config.toml
image_size = 32
norm = "rmsnorm"
moe_every = 1
expert_mlp_ratio = 0.5
layers = 8
optimizer = "muon"
lr = 0.0018
Rows from block 4, named by matrix and row number. Rows with one number belong to one attention dimension. Each number is 200 + 20 x the weight over its row's rms, rounded and kept within 0 to 999. All counts start at 0. After the name is the row's rms in percent of the matrix's.
# q: attention query, key and value (stacked) (model.blocks.4.attn.qkv.weight, 576x192, the q third), inputs 0-191
# k: attention query, key and value (stacked) (model.blocks.4.attn.qkv.weight, 576x192, the k third), inputs 0-191
q.34,095,191,215,200,227,199,211,204,202,226,199,194,201,208,213,175,202,180,218,222,230,198,183,196,179,220,199,213,148,238,199,223,198,184,207,209,179,217,203,251,184,175,199,192,186,203,217,203,194,196,190,173,180,213,181,174,200,171,197,218,169,195,209,201,209,184,190,214,193,192,201,216,211,208,228,177,216,187,189,195,194,203,202,194,202,187,214,156,202,242,206,176,223,211,186,196,199,200,224,212,208,205,173,227,217,177,135,219,174,200,167,246,198,194,214,239,219,157,188,181,189,186,210,200,234,227,181,194,170,205,201,166,142,240,195,188,203,212,238,211,243,201,178,213,208,202,171,194,199,181,193,193,168,219,206,228,209,213,197,173,209,200,220,215,155,207,204,166,202,193,232,192,209,165,204,191,202,198,164,201,217,221,214,201,184,194,160,195,185,211,173,172,210
k.34,087,203,208,187,164,190,201,183,184,203,210,190,249,189,178,195,212,177,212,203,199,192,176,200,208,181,185,186,211,190,194,229,187,177,212,194,233,185,180,176,194,181,223,210,228,198,213,202,233,230,195,214,235,198,195,178,204,191,226,177,168,214,195,180,201,189,225,215,207,188,166,201,207,217,201,218,207,173,216,179,168,223,181,165,210,207,205,144,199,217,217,194,226,191,211,229,199,206,219,197,225,181,199,216,183,214,184,164,209,179,200,206,183,202,174,212,172,166,211,201,192,163,225,186,212,194,231,198,218,198,194,214,188,223,159,229,203,232,213,190,184,244,275,198,181,185,173,227,230,178,189,195,192,179,219,190,192,189,205,193,199,228,177,248,208,202,215,209,204,219,193,189,206,216,187,216,206,242,220,201,204,231,224,219,173,144,214,202,210,180,204,188,190
q.35,090,205,213,173,213,197,190,194,230,192,198,188,201,210,174,181,185,181,198,200,212,231,206,172,204,247,176,194,156,199,197,198,222,208,231,144,206,239,209,215,209,177,240,196,199,217,220,241,182,194,195,189,210,195,213,217,199,201,227,195,185,202,187,183,198,150,208,227,166,212,178,192,223,176,187,228,209,208,160,173,200,216,183,208,200,168,249,234,196,186,206,168,202,145,185,214,181,213,188,242,206,188,160,242,223,200,205,179,182,194,200,206,185,212,204,207,219,199,171,189,218,195,189,185,182,201,229,221,184,218,219,215,188,208,187,185,219,203,195,204,199,225,220,214,186,217,193,203,192,211,197,228,197,179,214,233,198,213,215,195,159,209,169,174,181,231,179,176,198,220,237,198,165,200,210,159,203,196,185,212,185,178,190,216,198,223,221,181,199,180,192,187,211
k.35,091,198,199,209,191,184,211,196,167,182,228,183,176,200,186,198,223,195,201,224,236,181,213,205,198,186,206,176,223,209,202,212,197,164,190,194,198,200,216,243,240,189,206,191,179,211,220,243,165,171,237,176,171,204,192,206,223,194,204,229,214,230,234,191,205,223,220,223,219,161,211,206,216,244,211,208,204,183,190,214,218,197,203,191,190,182,207,208,208,176,223,212,205,183,211,185,214,204,216,182,232,192,206,187,187,204,219,185,204,197,168,184,166,221,192,175,174,185,211,180,210,205,172,226,241,193,198,189,209,203,215,180,184,205,155,187,135,199,202,161,241,240,190,158,195,203,187,180,227,202,243,208,202,195,209,201,178,218,170,218,203,211,200,196,217,231,176,180,240,241,219,213,200,191,202,212,198,213,211,213,202,164,211,195,225,189,179,201,192,215,195,237,205
q.36,096,173,226,230,216,220,211,207,166,199,202,211,203,213,198,211,176,181,199,168,190,179,188,232,180,192,238,232,193,223,215,224,201,193,171,200,224,187,185,196,187,197,240,203,228,203,201,202,210,191,214,165,211,191,204,187,207,156,164,148,220,202,231,224,196,232,153,181,196,183,199,199,163,228,177,179,224,171,188,198,195,224,211,199,198,192,190,190,221,167,219,218,173,194,201,188,189,193,187,187,186,201,211,169,202,192,166,201,219,216,213,220,209,188,212,197,220,215,214,204,185,192,180,217,234,175,192,182,204,194,204,202,157,186,185,205,202,190,167,173,193,184,188,180,181,215,179,217,187,165,207,197,183,181,219,175,165,175,188,192,199,163,215,206,220,186,174,185,204,167,186,196,198,188,186,178,216,206,207,136,199,189,198,211,188,224,178,193,162,238,165,172,229
k.36,093,172,169,203,204,239,182,212,201,188,205,197,184,194,197,192,148,185,192,210,192,206,217,159,189,210,196,217,189,188,172,200,215,210,196,155,214,222,217,167,190,172,194,195,199,220,180,184,197,170,183,206,189,215,205,217,204,176,194,199,183,205,174,234,167,214,217,182,202,193,204,206,174,205,208,219,219,172,220,190,167,224,218,192,209,200,188,186,148,212,214,191,178,191,200,234,172,178,177,194,176,225,173,219,182,180,163,175,165,215,207,207,227,194,218,200,210,223,191,207,182,163,187,190,209,195,185,168,172,169,188,184,190,189,215,204,225,192,178,189,170,224,200,239,201,247,241,212,234,229,190,230,216,179,193,186,171,217,191,196,176,209,211,177,189,203,220,210,186,157,191,178,200,226,175,201,213,198,217,213,198,224,187,173,215,181,182,214,183,216,179,188,252
q.37,097,192,203,220,201,173,217,218,163,191,177,227,217,225,182,226,201,196,194,201,153,229,224,212,176,221,212,181,150,199,164,202,209,227,186,245,218,195,199,170,222,188,159,229,200,210,183,184,232,205,227,198,206,198,195,217,231,191,209,207,193,199,179,211,208,178,183,222,185,195,182,174,214,186,250,199,186,184,201,202,195,195,232,214,208,217,228,186,194,160,178,191,224,216,193,164,194,185,192,189,159,186,213,211,209,205,188,219,212,173,188,196,203,223,196,160,200,197,211,195,207,188,198,200,233,200,204,239,215,177,204,232,175,212,232,204,216,183,211,186,224,185,197,177,152,185,188,195,213,212,193,181,200,198,192,149,189,177,219,164,164,183,205,187,198,193,198,251,230,213,198,182,177,215,224,225,192,213,183,182,227,170,205,174,215,175,207,207,198,204,216,207,179
k.37,083,251,230,176,212,168,177,208,216,182,211,184,191,228,211,213,195,188,206,222,217,176,206,195,213,228,198,207,175,217,205,176,218,156,209,220,204,249,238,175,206,187,202,185,216,227,185,188,219,175,216,215,210,187,159,209,189,235,211,222,188,217,208,198,237,216,201,199,239,212,210,200,196,221,194,197,188,187,209,219,195,225,238,167,195,155,174,222,208,199,201,186,172,204,185,200,201,193,221,187,203,202,197,224,226,198,204,193,222,240,187,211,194,195,183,199,174,198,187,212,213,202,233,209,217,237,184,189,187,231,184,189,169,203,171,205,167,193,187,173,232,194,225,166,205,203,207,230,150,201,204,211,164,228,195,188,246,204,193,232,195,195,171,211,207,187,202,190,208,183,180,192,226,204,205,183,202,230,199,196,169,168,206,197,186,226,173,211,203,223,218,180,153
q.38,101,202,211,215,187,183,172,196,209,215,190,168,186,194,198,199,208,178,181,232,206,216,217,180,213,170,165,217,212,171,178,159,201,211,218,204,225,198,214,220,206,214,202,184,231,198,197,190,166,175,191,179,192,212,224,195,191,214,182,200,189,233,200,184,174,160,197,185,203,214,239,201,216,167,223,182,194,206,228,210,213,162,147,171,203,188,186,173,193,212,237,203,175,185,175,177,210,215,210,232,203,207,174,186,169,205,204,222,190,173,236,224,205,186,203,214,189,215,195,189,202,180,243,220,188,198,165,234,201,206,203,218,183,203,211,209,213,210,211,189,201,190,228,213,219,181,211,175,204,233,233,179,229,227,216,221,184,195,199,230,200,219,219,187,218,214,201,199,168,195,211,192,168,218,168,253,183,193,200,189,213,189,164,167,192,195,238,191,210,221,144,212,193
k.38,092,234,183,202,177,186,186,198,178,219,209,201,231,233,191,178,215,203,180,191,215,214,185,218,171,182,227,193,193,206,179,190,189,155,235,221,208,198,247,213,182,238,224,173,215,176,167,204,210,190,225,237,203,207,223,193,192,176,196,231,195,172,197,160,216,183,236,174,202,187,198,212,203,202,215,180,216,232,181,213,192,170,195,190,217,232,185,204,201,175,195,203,217,215,201,160,230,183,189,252,246,198,223,199,190,229,251,206,239,184,178,183,208,199,193,198,209,195,244,212,190,221,216,204,192,190,168,216,184,188,190,213,215,210,198,195,210,202,183,197,206,226,199,180,193,159,162,197,171,205,202,189,215,204,180,209,227,174,213,166,185,213,183,196,181,193,192,228,196,215,207,225,186,220,192,185,170,181,162,223,200,211,217,177,186,201,183,228,185,189,212,220,220
q.39,097,218,240,229,191,202,183,209,222,178,197,193,212,227,195,183,187,194,215,197,171,180,202,216,220,159,231,220,177,237,223,230,251,204,174,198,177,198,193,241,200,182,231,176,218,153,195,201,185,182,173,195,223,196,217,192,194,215,166,203,160,207,211,222,221,215,186,230,229,183,222,180,206,191,197,200,147,187,156,159,233,219,203,180,199,171,187,205,195,217,180,213,173,224,242,205,217,210,240,188,211,194,183,199,195,200,190,230,203,214,175,237,176,202,157,193,192,206,163,233,193,212,233,172,214,220,208,217,224,204,210,212,214,215,208,226,209,204,202,191,203,230,185,219,193,187,174,192,234,216,189,193,196,174,209,234,202,203,192,213,186,193,195,199,191,198,183,192,199,198,195,194,203,207,182,210,172,191,213,223,221,239,172,181,187,209,225,208,185,201,198,195,200
k.39,085,169,220,209,209,253,221,183,212,221,193,206,217,221,243,193,229,182,219,237,201,188,183,192,197,208,176,199,195,170,172,146,164,197,223,218,208,210,211,170,194,195,203,189,174,182,252,196,217,178,162,174,189,201,206,216,173,200,235,180,193,178,210,195,236,223,205,225,180,209,213,175,168,232,206,174,249,213,240,208,194,187,207,213,163,212,206,184,207,225,185,205,214,217,211,189,214,213,203,196,206,154,200,231,183,195,185,203,210,204,222,172,195,220,211,181,173,192,187,207,201,178,179,182,221,218,217,211,179,201,217,215,192,244,198,202,174,225,219,212,187,226,178,199,188,216,194,200,204,206,177,165,233,184,229,240,209,186,172,204,218,175,182,201,182,213,191,167,169,230,180,203,203,203,198,201,196,193,218,179,188,204,209,185,188,194,204,203,172,201,219,212,227
q.40,102,242,218,175,193,242,202,206,190,212,208,181,191,214,174,214,211,241,192,222,216,253,229,162,177,190,161,171,210,195,198,180,229,195,195,192,210,192,193,174,224,193,213,171,183,179,207,188,208,195,206,206,196,181,213,200,166,221,196,223,187,191,165,212,186,188,227,213,169,200,186,186,201,216,190,205,232,162,197,205,197,214,210,202,203,192,192,188,199,205,219,221,201,214,198,187,221,183,205,190,202,191,192,201,198,205,148,194,230,215,189,215,202,228,231,205,195,231,165,188,191,205,168,183,197,184,203,208,202,168,165,175,167,250,207,199,215,184,202,204,200,215,187,197,228,164,174,171,238,193,174,204,205,223,182,218,229,178,197,190,195,223,189,209,193,186,222,181,213,225,165,233,205,174,220,167,212,195,211,243,233,225,205,218,194,160,205,209,212,233,235,207,179
k.40,100,206,210,251,203,219,211,226,193,218,203,174,201,220,220,191,212,190,202,193,162,216,160,198,208,186,168,179,238,204,202,189,192,234,186,189,197,203,165,174,227,211,195,168,199,215,202,230,213,216,192,202,195,208,169,212,201,234,229,227,196,213,215,231,223,210,189,181,209,186,171,169,222,197,214,206,190,198,193,161,162,187,189,179,212,221,189,227,235,204,171,215,193,223,198,193,181,253,244,207,224,219,246,179,225,218,201,223,219,197,195,222,183,228,201,218,203,194,189,204,174,184,189,183,204,215,194,193,174,175,197,198,206,214,192,194,199,207,207,239,232,185,196,211,207,152,189,202,185,163,185,179,215,235,207,194,174,192,224,206,193,214,158,176,205,223,201,198,205,215,170,199,198,225,177,193,207,191,214,150,193,203,212,238,182,202,200,167,204,180,190,184,170
q.41,093,212,233,230,214,214,181,221,234,188,177,203,210,203,197,179,211,222,197,226,181,198,174,172,186,229,174,170,202,199,209,227,216,195,191,169,193,207,179,189,190,201,213,209,173,188,172,187,247,222,185,201,172,190,187,182,202,214,207,224,229,215,225,210,214,216,215,229,216,179,187,215,216,208,164,230,204,191,162,227,176,213,227,189,207,253,216,228,200,145,213,207,229,172,195,183,223,226,223,196,189,210,221,205,196,204,207,198,206,165,216,208,217,211,189,171,197,221,208,198,176,192,225,200,204,178,204,193,173,187,202,156,240,196,169,215,172,203,185,184,213,221,169,217,198,212,207,191,189,176,179,228,180,220,170,239,215,216,182,184,207,193,194,233,205,192,224,213,207,223,221,245,229,170,207,188,203,230,226,202,226,209,211,197,209,226,220,201,213,193,211,185,231
k.41,097,206,229,195,221,251,217,220,215,184,194,212,232,196,220,221,200,230,218,215,191,221,213,166,232,198,179,196,218,214,194,214,226,246,177,207,187,192,220,210,205,218,207,196,219,187,235,226,211,174,180,162,168,188,201,187,228,242,180,189,180,235,220,221,172,193,205,228,193,160,165,217,216,204,202,222,200,205,205,208,211,202,240,199,173,181,179,175,195,200,157,201,231,209,215,245,171,215,212,209,198,232,172,203,197,216,197,210,213,169,220,206,178,214,183,218,163,185,186,184,202,157,185,197,244,216,223,208,205,191,229,213,222,192,200,199,213,240,218,215,217,205,179,181,191,217,191,201,202,189,206,216,204,188,167,180,220,195,236,183,223,203,196,204,200,206,219,171,203,199,206,169,209,183,211,168,237,209,215,190,197,186,198,241,212,179,205,173,204,185,184,185,198
q.42,096,216,180,206,236,198,183,202,210,235,201,169,211,184,261,217,198,215,200,194,198,219,182,204,182,181,205,239,205,217,197,199,190,199,199,161,216,208,222,198,175,230,251,218,210,229,180,207,224,216,198,199,223,205,188,202,215,219,207,180,184,204,228,218,181,219,191,190,215,216,186,206,205,223,181,193,205,215,219,206,203,210,213,176,240,210,178,195,186,224,202,209,205,216,207,211,172,176,202,202,149,227,207,198,204,229,198,193,210,176,216,199,190,194,195,192,201,251,227,233,206,199,220,221,216,240,232,216,191,196,211,224,180,190,213,196,201,216,198,195,206,211,176,171,168,223,197,240,190,225,228,205,236,156,219,208,177,209,214,223,183,176,182,216,233,222,207,194,216,206,209,175,192,219,167,212,195,200,155,165,209,186,217,206,205,240,191,209,143,200,159,205,203
k.42,100,197,226,181,169,182,202,200,185,219,172,206,192,192,186,220,179,155,183,239,243,203,214,170,165,198,210,223,193,211,149,187,180,191,235,160,212,185,202,159,187,222,205,169,199,202,210,184,188,218,228,242,186,223,187,176,207,219,157,197,181,193,221,207,193,221,226,187,195,200,226,209,186,205,218,239,187,174,183,208,193,198,206,169,205,201,210,237,173,195,202,196,191,193,193,208,178,195,168,218,208,200,195,194,180,188,163,202,197,182,185,219,231,199,176,211,203,183,217,219,229,169,196,198,199,200,171,210,174,186,165,229,196,231,205,202,205,218,179,194,163,211,190,196,203,217,238,199,250,202,199,228,197,202,188,187,186,192,213,186,234,173,198,196,197,234,197,181,197,179,187,186,216,207,181,184,202,197,207,233,208,192,232,176,219,203,157,194,185,231,219,210,243
q.43,100,191,195,209,219,168,192,186,188,217,196,196,232,208,187,189,204,190,253,170,227,171,184,204,221,185,188,179,181,215,215,213,187,193,232,215,175,215,207,196,134,197,227,185,246,195,199,167,210,176,244,172,181,228,203,219,227,185,205,205,215,169,183,224,216,206,188,198,198,208,228,215,180,193,220,195,196,219,208,174,175,240,183,190,200,244,200,164,202,222,198,188,207,176,210,230,207,198,225,192,243,208,216,216,235,181,199,196,185,216,163,195,194,191,215,171,194,167,206,190,209,192,193,190,238,195,180,202,187,200,181,205,182,214,180,190,213,211,214,226,202,204,177,200,207,216,199,232,213,199,191,217,196,238,159,204,235,205,196,182,202,176,202,210,236,176,208,183,202,185,194,232,173,168,212,206,195,203,190,184,222,208,199,219,186,261,221,188,178,182,224,210,202
k.43,102,208,222,226,169,182,216,199,185,208,199,215,206,180,201,173,188,235,209,180,209,200,194,189,218,196,207,201,211,190,163,237,198,193,246,198,202,183,182,202,186,171,205,227,168,187,214,215,199,181,174,164,215,176,227,210,226,209,183,230,200,212,205,196,189,158,175,197,184,183,218,213,185,225,176,217,218,217,165,217,202,229,204,231,176,222,203,201,210,215,222,189,207,191,184,218,206,210,181,181,184,157,182,183,198,230,180,196,197,205,238,198,203,209,186,194,171,239,201,204,221,175,208,224,203,221,216,195,227,189,197,189,179,178,200,171,156,216,196,230,226,167,234,179,191,200,246,222,235,218,189,195,214,184,228,182,178,236,177,179,210,227,210,202,201,187,185,186,244,207,210,208,191,196,181,212,173,208,210,210,207,219,146,202,156,154,205,201,206,186,215,207,190
q.44,109,201,205,198,195,176,205,154,223,207,204,207,222,203,201,179,204,232,201,204,219,235,198,219,214,237,221,204,226,172,193,176,160,187,203,187,228,252,207,208,156,202,203,197,199,229,185,183,204,261,240,209,209,202,186,213,178,175,200,208,190,174,166,189,190,217,231,184,213,220,188,208,200,198,219,182,188,186,203,198,205,203,204,195,205,181,225,226,187,223,173,219,240,206,184,221,161,149,160,206,193,177,198,203,243,206,219,209,173,208,204,199,227,175,235,183,186,197,215,200,223,181,194,224,238,190,207,207,234,196,226,219,205,192,215,202,174,208,208,242,189,191,189,200,168,196,210,191,207,194,221,205,215,237,225,201,230,201,195,211,244,202,221,179,174,181,209,201,205,200,208,217,181,199,203,191,214,214,197,198,200,197,225,210,162,170,196,234,165,188,214,221,219
k.44,099,188,203,248,186,182,172,199,181,193,179,199,198,187,210,201,200,180,196,165,200,156,207,209,187,204,254,215,175,205,180,214,208,157,192,207,180,196,180,214,196,179,223,229,221,209,157,148,184,199,221,223,221,164,203,209,195,199,190,180,182,219,190,206,202,199,212,210,236,189,176,209,205,187,221,222,167,172,185,181,215,224,183,193,201,202,191,195,192,204,224,201,238,194,218,207,195,176,190,197,202,197,183,173,203,204,199,210,239,224,194,209,219,206,204,188,210,262,213,185,235,212,233,198,171,191,148,206,206,232,153,192,172,162,173,181,198,173,175,163,192,198,211,196,182,212,221,215,212,206,191,209,169,179,182,199,212,181,209,216,203,246,196,213,205,209,192,189,179,177,205,191,195,191,215,191,176,214,200,236,183,193,218,191,219,198,196,214,246,187,233,193,203
q.45,097,206,212,230,228,196,188,208,150,180,213,196,204,202,222,207,195,186,184,158,168,204,186,220,201,201,162,205,205,224,201,202,190,181,192,164,198,174,190,230,179,202,166,188,182,204,232,197,239,162,173,186,177,166,212,213,191,214,208,206,193,232,191,187,223,185,194,197,189,212,205,228,202,176,209,194,188,193,218,194,197,181,210,190,188,229,226,202,208,210,198,158,147,265,185,210,147,219,187,192,200,180,204,192,243,194,189,232,167,182,236,223,186,199,191,189,218,208,196,181,199,169,215,210,188,208,183,228,210,194,214,207,156,187,207,218,184,186,194,201,216,224,215,199,227,216,196,231,185,200,235,201,187,177,186,219,163,226,230,181,193,219,199,234,218,197,202,212,173,184,231,212,189,202,185,197,220,212,171,206,186,225,189,207,231,195,163,188,203,213,195,210,177
k.45,098,188,174,171,204,186,175,213,186,168,202,213,183,201,199,169,223,156,174,213,203,229,229,212,200,155,209,186,189,167,211,226,198,180,218,249,210,222,200,225,199,191,198,215,173,151,165,200,197,232,215,233,197,209,176,221,213,202,185,210,178,206,192,160,221,216,190,225,194,216,201,191,174,198,205,191,185,184,216,221,216,210,168,199,192,162,190,243,222,176,208,141,210,200,178,211,194,165,214,216,229,208,196,226,196,206,206,172,190,190,251,238,168,202,196,219,175,200,194,184,195,198,208,214,202,206,212,205,204,196,175,220,188,195,184,168,185,206,212,184,199,220,222,186,229,218,177,185,201,202,188,197,189,193,191,186,209,175,225,158,223,153,210,190,202,212,204,194,194,178,186,216,206,218,191,202,224,187,161,220,245,203,220,184,170,211,189,203,182,221,189,203,196
q.46,101,233,182,192,194,211,216,183,221,179,199,212,203,197,201,219,210,208,196,212,191,206,179,180,200,183,213,172,238,207,217,208,190,175,234,205,187,219,218,174,215,235,234,223,199,226,221,180,196,155,241,182,218,206,184,200,204,221,250,207,164,215,206,208,186,187,214,201,227,228,220,215,203,221,187,189,194,216,204,195,221,211,149,185,213,196,212,231,218,206,214,208,188,207,203,214,248,206,184,187,207,196,221,183,195,196,238,186,188,229,185,221,174,173,211,181,251,194,212,200,197,210,223,223,192,191,178,199,211,207,188,214,213,194,209,202,159,197,245,171,193,186,199,181,245,212,188,214,172,196,247,155,221,185,201,209,219,207,195,225,208,191,182,219,212,201,190,192,163,197,213,239,202,168,202,221,218,182,170,235,173,213,185,174,196,214,185,228,235,210,190,217,209
k.46,086,195,229,202,202,190,200,181,200,199,193,188,161,163,178,208,169,202,212,158,192,197,227,213,170,188,222,193,182,198,214,225,177,209,220,198,210,200,168,260,198,191,188,201,218,212,248,187,190,189,228,235,239,207,239,177,205,174,210,191,183,186,198,194,189,201,202,217,203,219,181,176,175,197,167,172,210,178,179,204,218,187,210,179,186,192,211,200,218,187,235,179,221,194,207,178,186,202,186,217,223,178,168,195,226,190,195,210,194,204,231,226,201,205,179,231,209,208,230,195,224,216,197,227,253,230,198,240,215,191,210,215,243,188,215,183,159,203,181,227,203,177,180,178,213,212,203,188,195,180,153,194,210,203,172,203,204,260,194,176,210,182,190,212,179,198,207,176,179,225,196,222,203,213,195,200,189,172,182,195,190,187,187,209,230,207,181,198,220,208,182,172,225
q.47,095,198,208,223,182,193,194,224,203,181,185,225,176,208,220,221,223,200,182,174,210,199,174,178,216,198,214,194,211,176,193,206,177,196,233,178,180,187,250,217,184,218,212,207,190,202,196,198,180,180,168,181,210,205,178,204,215,231,180,160,186,212,238,212,157,183,193,181,173,197,207,195,217,220,218,180,208,179,212,220,210,212,217,227,200,191,153,204,221,245,200,213,182,241,217,235,173,231,211,188,175,181,212,210,193,199,228,205,203,156,257,167,179,206,201,222,189,211,222,190,195,191,202,209,188,196,195,194,226,169,219,202,184,203,210,192,174,205,229,221,185,213,176,206,175,242,190,226,221,230,200,195,198,207,212,254,199,238,175,208,185,199,228,204,203,199,215,198,211,159,217,167,223,213,199,183,233,190,221,191,194,193,206,240,186,195,187,200,183,183,230,205,208
k.47,102,199,219,202,203,178,177,194,221,233,188,174,176,200,216,177,192,205,202,190,212,250,202,213,208,164,209,237,208,170,170,218,215,170,201,170,231,194,204,159,205,190,183,199,213,180,212,184,196,196,208,179,189,198,196,156,224,208,169,158,220,161,222,196,214,257,199,209,175,176,178,172,221,186,191,193,211,216,185,221,229,220,226,207,187,195,197,223,206,231,179,170,180,209,185,186,185,183,195,205,189,211,175,181,209,172,206,179,212,170,204,220,165,211,169,196,183,225,176,201,217,169,179,192,194,198,199,217,173,204,209,188,244,211,235,169,189,217,167,178,190,202,167,206,173,182,197,195,224,211,177,177,216,178,162,196,174,163,188,200,197,211,229,192,190,213,190,213,172,203,205,203,209,198,195,176,218,214,196,219,211,203,222,216,230,232,196,166,216,225,180,201,205
q.48,097,194,171,176,192,196,167,202,199,174,193,215,203,204,182,204,187,218,220,208,203,247,211,193,223,180,203,176,197,177,207,207,208,194,225,208,172,190,249,171,245,174,202,190,225,207,215,205,180,198,196,191,194,192,226,235,226,203,237,212,188,199,213,191,190,196,209,204,189,202,214,187,245,198,197,207,200,205,227,193,176,180,213,217,181,178,236,184,235,181,189,197,218,215,239,225,222,208,212,162,197,222,195,178,188,201,196,193,215,229,183,208,184,216,203,184,171,220,168,172,184,224,215,179,192,210,188,227,221,184,200,174,204,227,205,218,257,188,194,166,182,187,205,193,210,158,191,179,188,203,165,179,191,216,178,193,179,162,218,169,165,193,180,191,204,224,181,253,207,190,148,179,208,220,216,204,199,200,214,194,212,201,227,186,178,200,191,191,218,207,244,216,231
k.48,099,212,253,235,184,195,222,218,231,205,222,192,188,209,172,197,201,208,220,183,209,172,230,204,191,199,157,155,213,222,220,204,230,217,197,181,205,172,195,206,204,227,215,198,178,180,211,192,209,153,180,191,197,252,178,200,212,212,213,183,196,174,211,229,199,215,200,159,217,206,175,187,208,232,226,180,225,240,198,201,180,195,241,195,165,209,223,220,256,181,190,209,174,191,187,212,199,203,215,171,181,179,226,197,225,224,200,209,212,194,214,201,181,195,228,203,177,213,200,227,186,189,194,194,210,184,237,187,170,208,236,199,210,200,204,219,171,211,217,239,193,168,216,183,174,183,170,200,166,162,193,182,188,198,215,216,205,196,170,208,185,192,171,199,198,179,200,188,221,220,200,224,217,161,172,193,166,209,234,199,215,193,227,204,204,199,197,188,205,204,206,187,196
q.49,106,197,180,237,229,254,184,229,212,201,185,230,187,179,156,207,239,216,228,173,172,230,214,181,180,193,198,186,191,189,179,157,209,231,204,189,181,207,200,215,168,180,177,228,198,203,191,191,177,162,200,216,225,202,178,191,201,229,189,200,194,239,220,205,210,205,200,256,167,221,192,170,196,192,198,241,225,220,207,220,185,198,215,210,167,184,183,204,214,205,194,213,215,179,192,196,178,199,187,197,192,236,201,219,170,205,182,199,205,203,205,182,270,196,188,214,182,216,214,227,191,208,196,187,227,216,231,211,209,206,179,200,186,192,181,213,210,186,207,185,188,183,221,201,212,221,218,192,225,230,178,231,194,208,191,196,184,195,190,177,195,213,204,191,181,195,214,224,203,146,159,196,216,203,187,158,173,177,202,181,227,204,189,212,186,189,184,217,198,167,188,201,191
k.49,107,220,224,216,177,197,257,251,206,203,195,180,230,223,214,212,194,218,197,190,221,189,207,212,181,194,219,212,204,179,213,231,209,211,186,162,162,185,225,172,213,224,183,238,199,182,203,175,189,195,187,147,180,183,185,212,225,215,182,210,190,210,171,197,197,164,205,198,227,231,232,217,222,189,191,218,227,163,192,232,177,182,202,170,168,204,194,186,206,212,196,228,193,167,190,148,206,205,224,224,216,239,202,171,207,186,187,200,186,211,205,191,199,215,217,208,188,186,168,222,192,190,176,176,203,225,212,202,181,210,228,217,166,194,207,197,212,166,216,188,206,210,220,201,209,216,194,177,193,218,199,209,186,208,208,181,184,224,204,166,144,185,186,207,192,183,191,201,196,215,216,173,222,211,165,208,236,189,178,197,197,182,236,209,170,225,183,190,206,193,210,187,224
q.50,095,172,201,217,243,180,237,184,205,205,163,185,193,195,202,176,209,179,181,200,218,199,200,166,196,183,210,204,182,169,205,220,234,223,195,234,188,192,197,241,200,219,191,218,186,160,180,227,233,185,197,185,170,236,178,189,201,195,208,184,196,209,189,209,170,203,219,177,175,197,195,205,216,233,198,191,179,194,233,188,210,201,204,231,187,209,218,192,200,186,173,171,172,169,194,203,192,238,206,202,197,186,150,194,201,212,191,184,169,218,223,198,178,207,225,201,204,167,215,209,184,181,225,189,229,207,190,225,181,206,191,170,229,191,212,181,208,165,255,204,205,183,182,225,196,179,207,211,207,186,207,194,243,189,180,207,205,200,212,194,201,163,180,201,208,214,156,224,168,210,244,184,251,158,206,201,214,207,198,208,207,207,194,197,164,200,214,160,193,222,204,205,178
k.50,108,216,218,168,189,190,211,243,212,199,211,178,238,222,196,173,225,197,206,194,214,175,162,206,203,212,160,165,187,238,212,207,219,160,216,183,238,186,195,203,188,229,211,229,189,239,232,209,215,218,189,197,222,187,196,183,217,199,228,200,213,224,194,168,199,146,214,211,179,188,181,186,196,190,231,201,219,207,236,218,192,238,182,191,211,209,218,205,221,185,213,187,203,180,172,205,225,186,195,172,191,199,202,176,207,184,216,190,220,172,202,206,205,190,208,196,171,174,194,197,166,240,236,200,230,211,188,182,194,176,202,243,204,191,193,195,184,221,190,193,186,201,222,183,203,218,194,237,218,202,204,192,193,201,180,232,177,188,178,195,199,212,187,230,240,189,210,199,230,214,205,221,192,152,182,221,185,235,163,196,205,199,203,185,181,167,223,196,179,169,161,208,202
q.51,108,177,216,197,220,185,199,236,160,176,196,203,247,199,193,192,208,201,234,189,231,189,175,191,204,208,178,231,183,202,182,208,180,226,216,208,191,214,227,204,191,217,200,176,239,177,233,181,189,174,169,176,191,224,227,172,227,184,190,193,187,183,185,226,169,197,179,197,181,225,192,198,204,208,193,223,222,161,194,195,206,206,192,213,189,155,213,190,222,174,212,220,184,263,224,213,196,217,189,196,235,209,207,196,209,181,186,191,201,200,206,201,165,222,189,210,236,190,203,226,207,226,243,199,195,210,207,214,188,150,196,202,188,201,194,171,201,185,195,169,204,197,203,203,230,212,163,192,193,180,200,180,194,211,174,184,233,175,190,204,207,208,180,192,201,209,206,162,238,195,167,202,200,216,208,158,262,200,179,177,192,182,215,180,212,216,198,195,168,191,197,198,223
k.51,105,198,212,208,159,194,174,237,196,212,216,186,173,173,161,173,206,213,200,190,225,165,193,207,224,191,206,200,184,197,213,222,240,176,210,178,210,198,200,175,200,209,185,183,190,172,209,200,232,221,158,195,264,209,201,223,237,217,223,206,202,172,202,198,206,243,224,207,234,209,194,225,181,197,186,190,208,188,193,220,207,197,222,207,236,184,217,217,213,187,214,175,213,223,197,234,164,207,189,202,207,176,211,207,190,215,194,202,204,181,203,206,181,205,212,177,158,210,184,238,185,204,221,210,199,215,234,193,223,169,204,162,208,173,174,208,140,179,197,203,210,193,220,189,201,213,233,217,214,178,204,199,198,182,159,177,177,226,174,178,194,179,185,203,203,180,173,188,201,183,176,204,199,170,173,220,220,213,200,205,179,198,180,196,211,238,203,200,193,184,205,233,160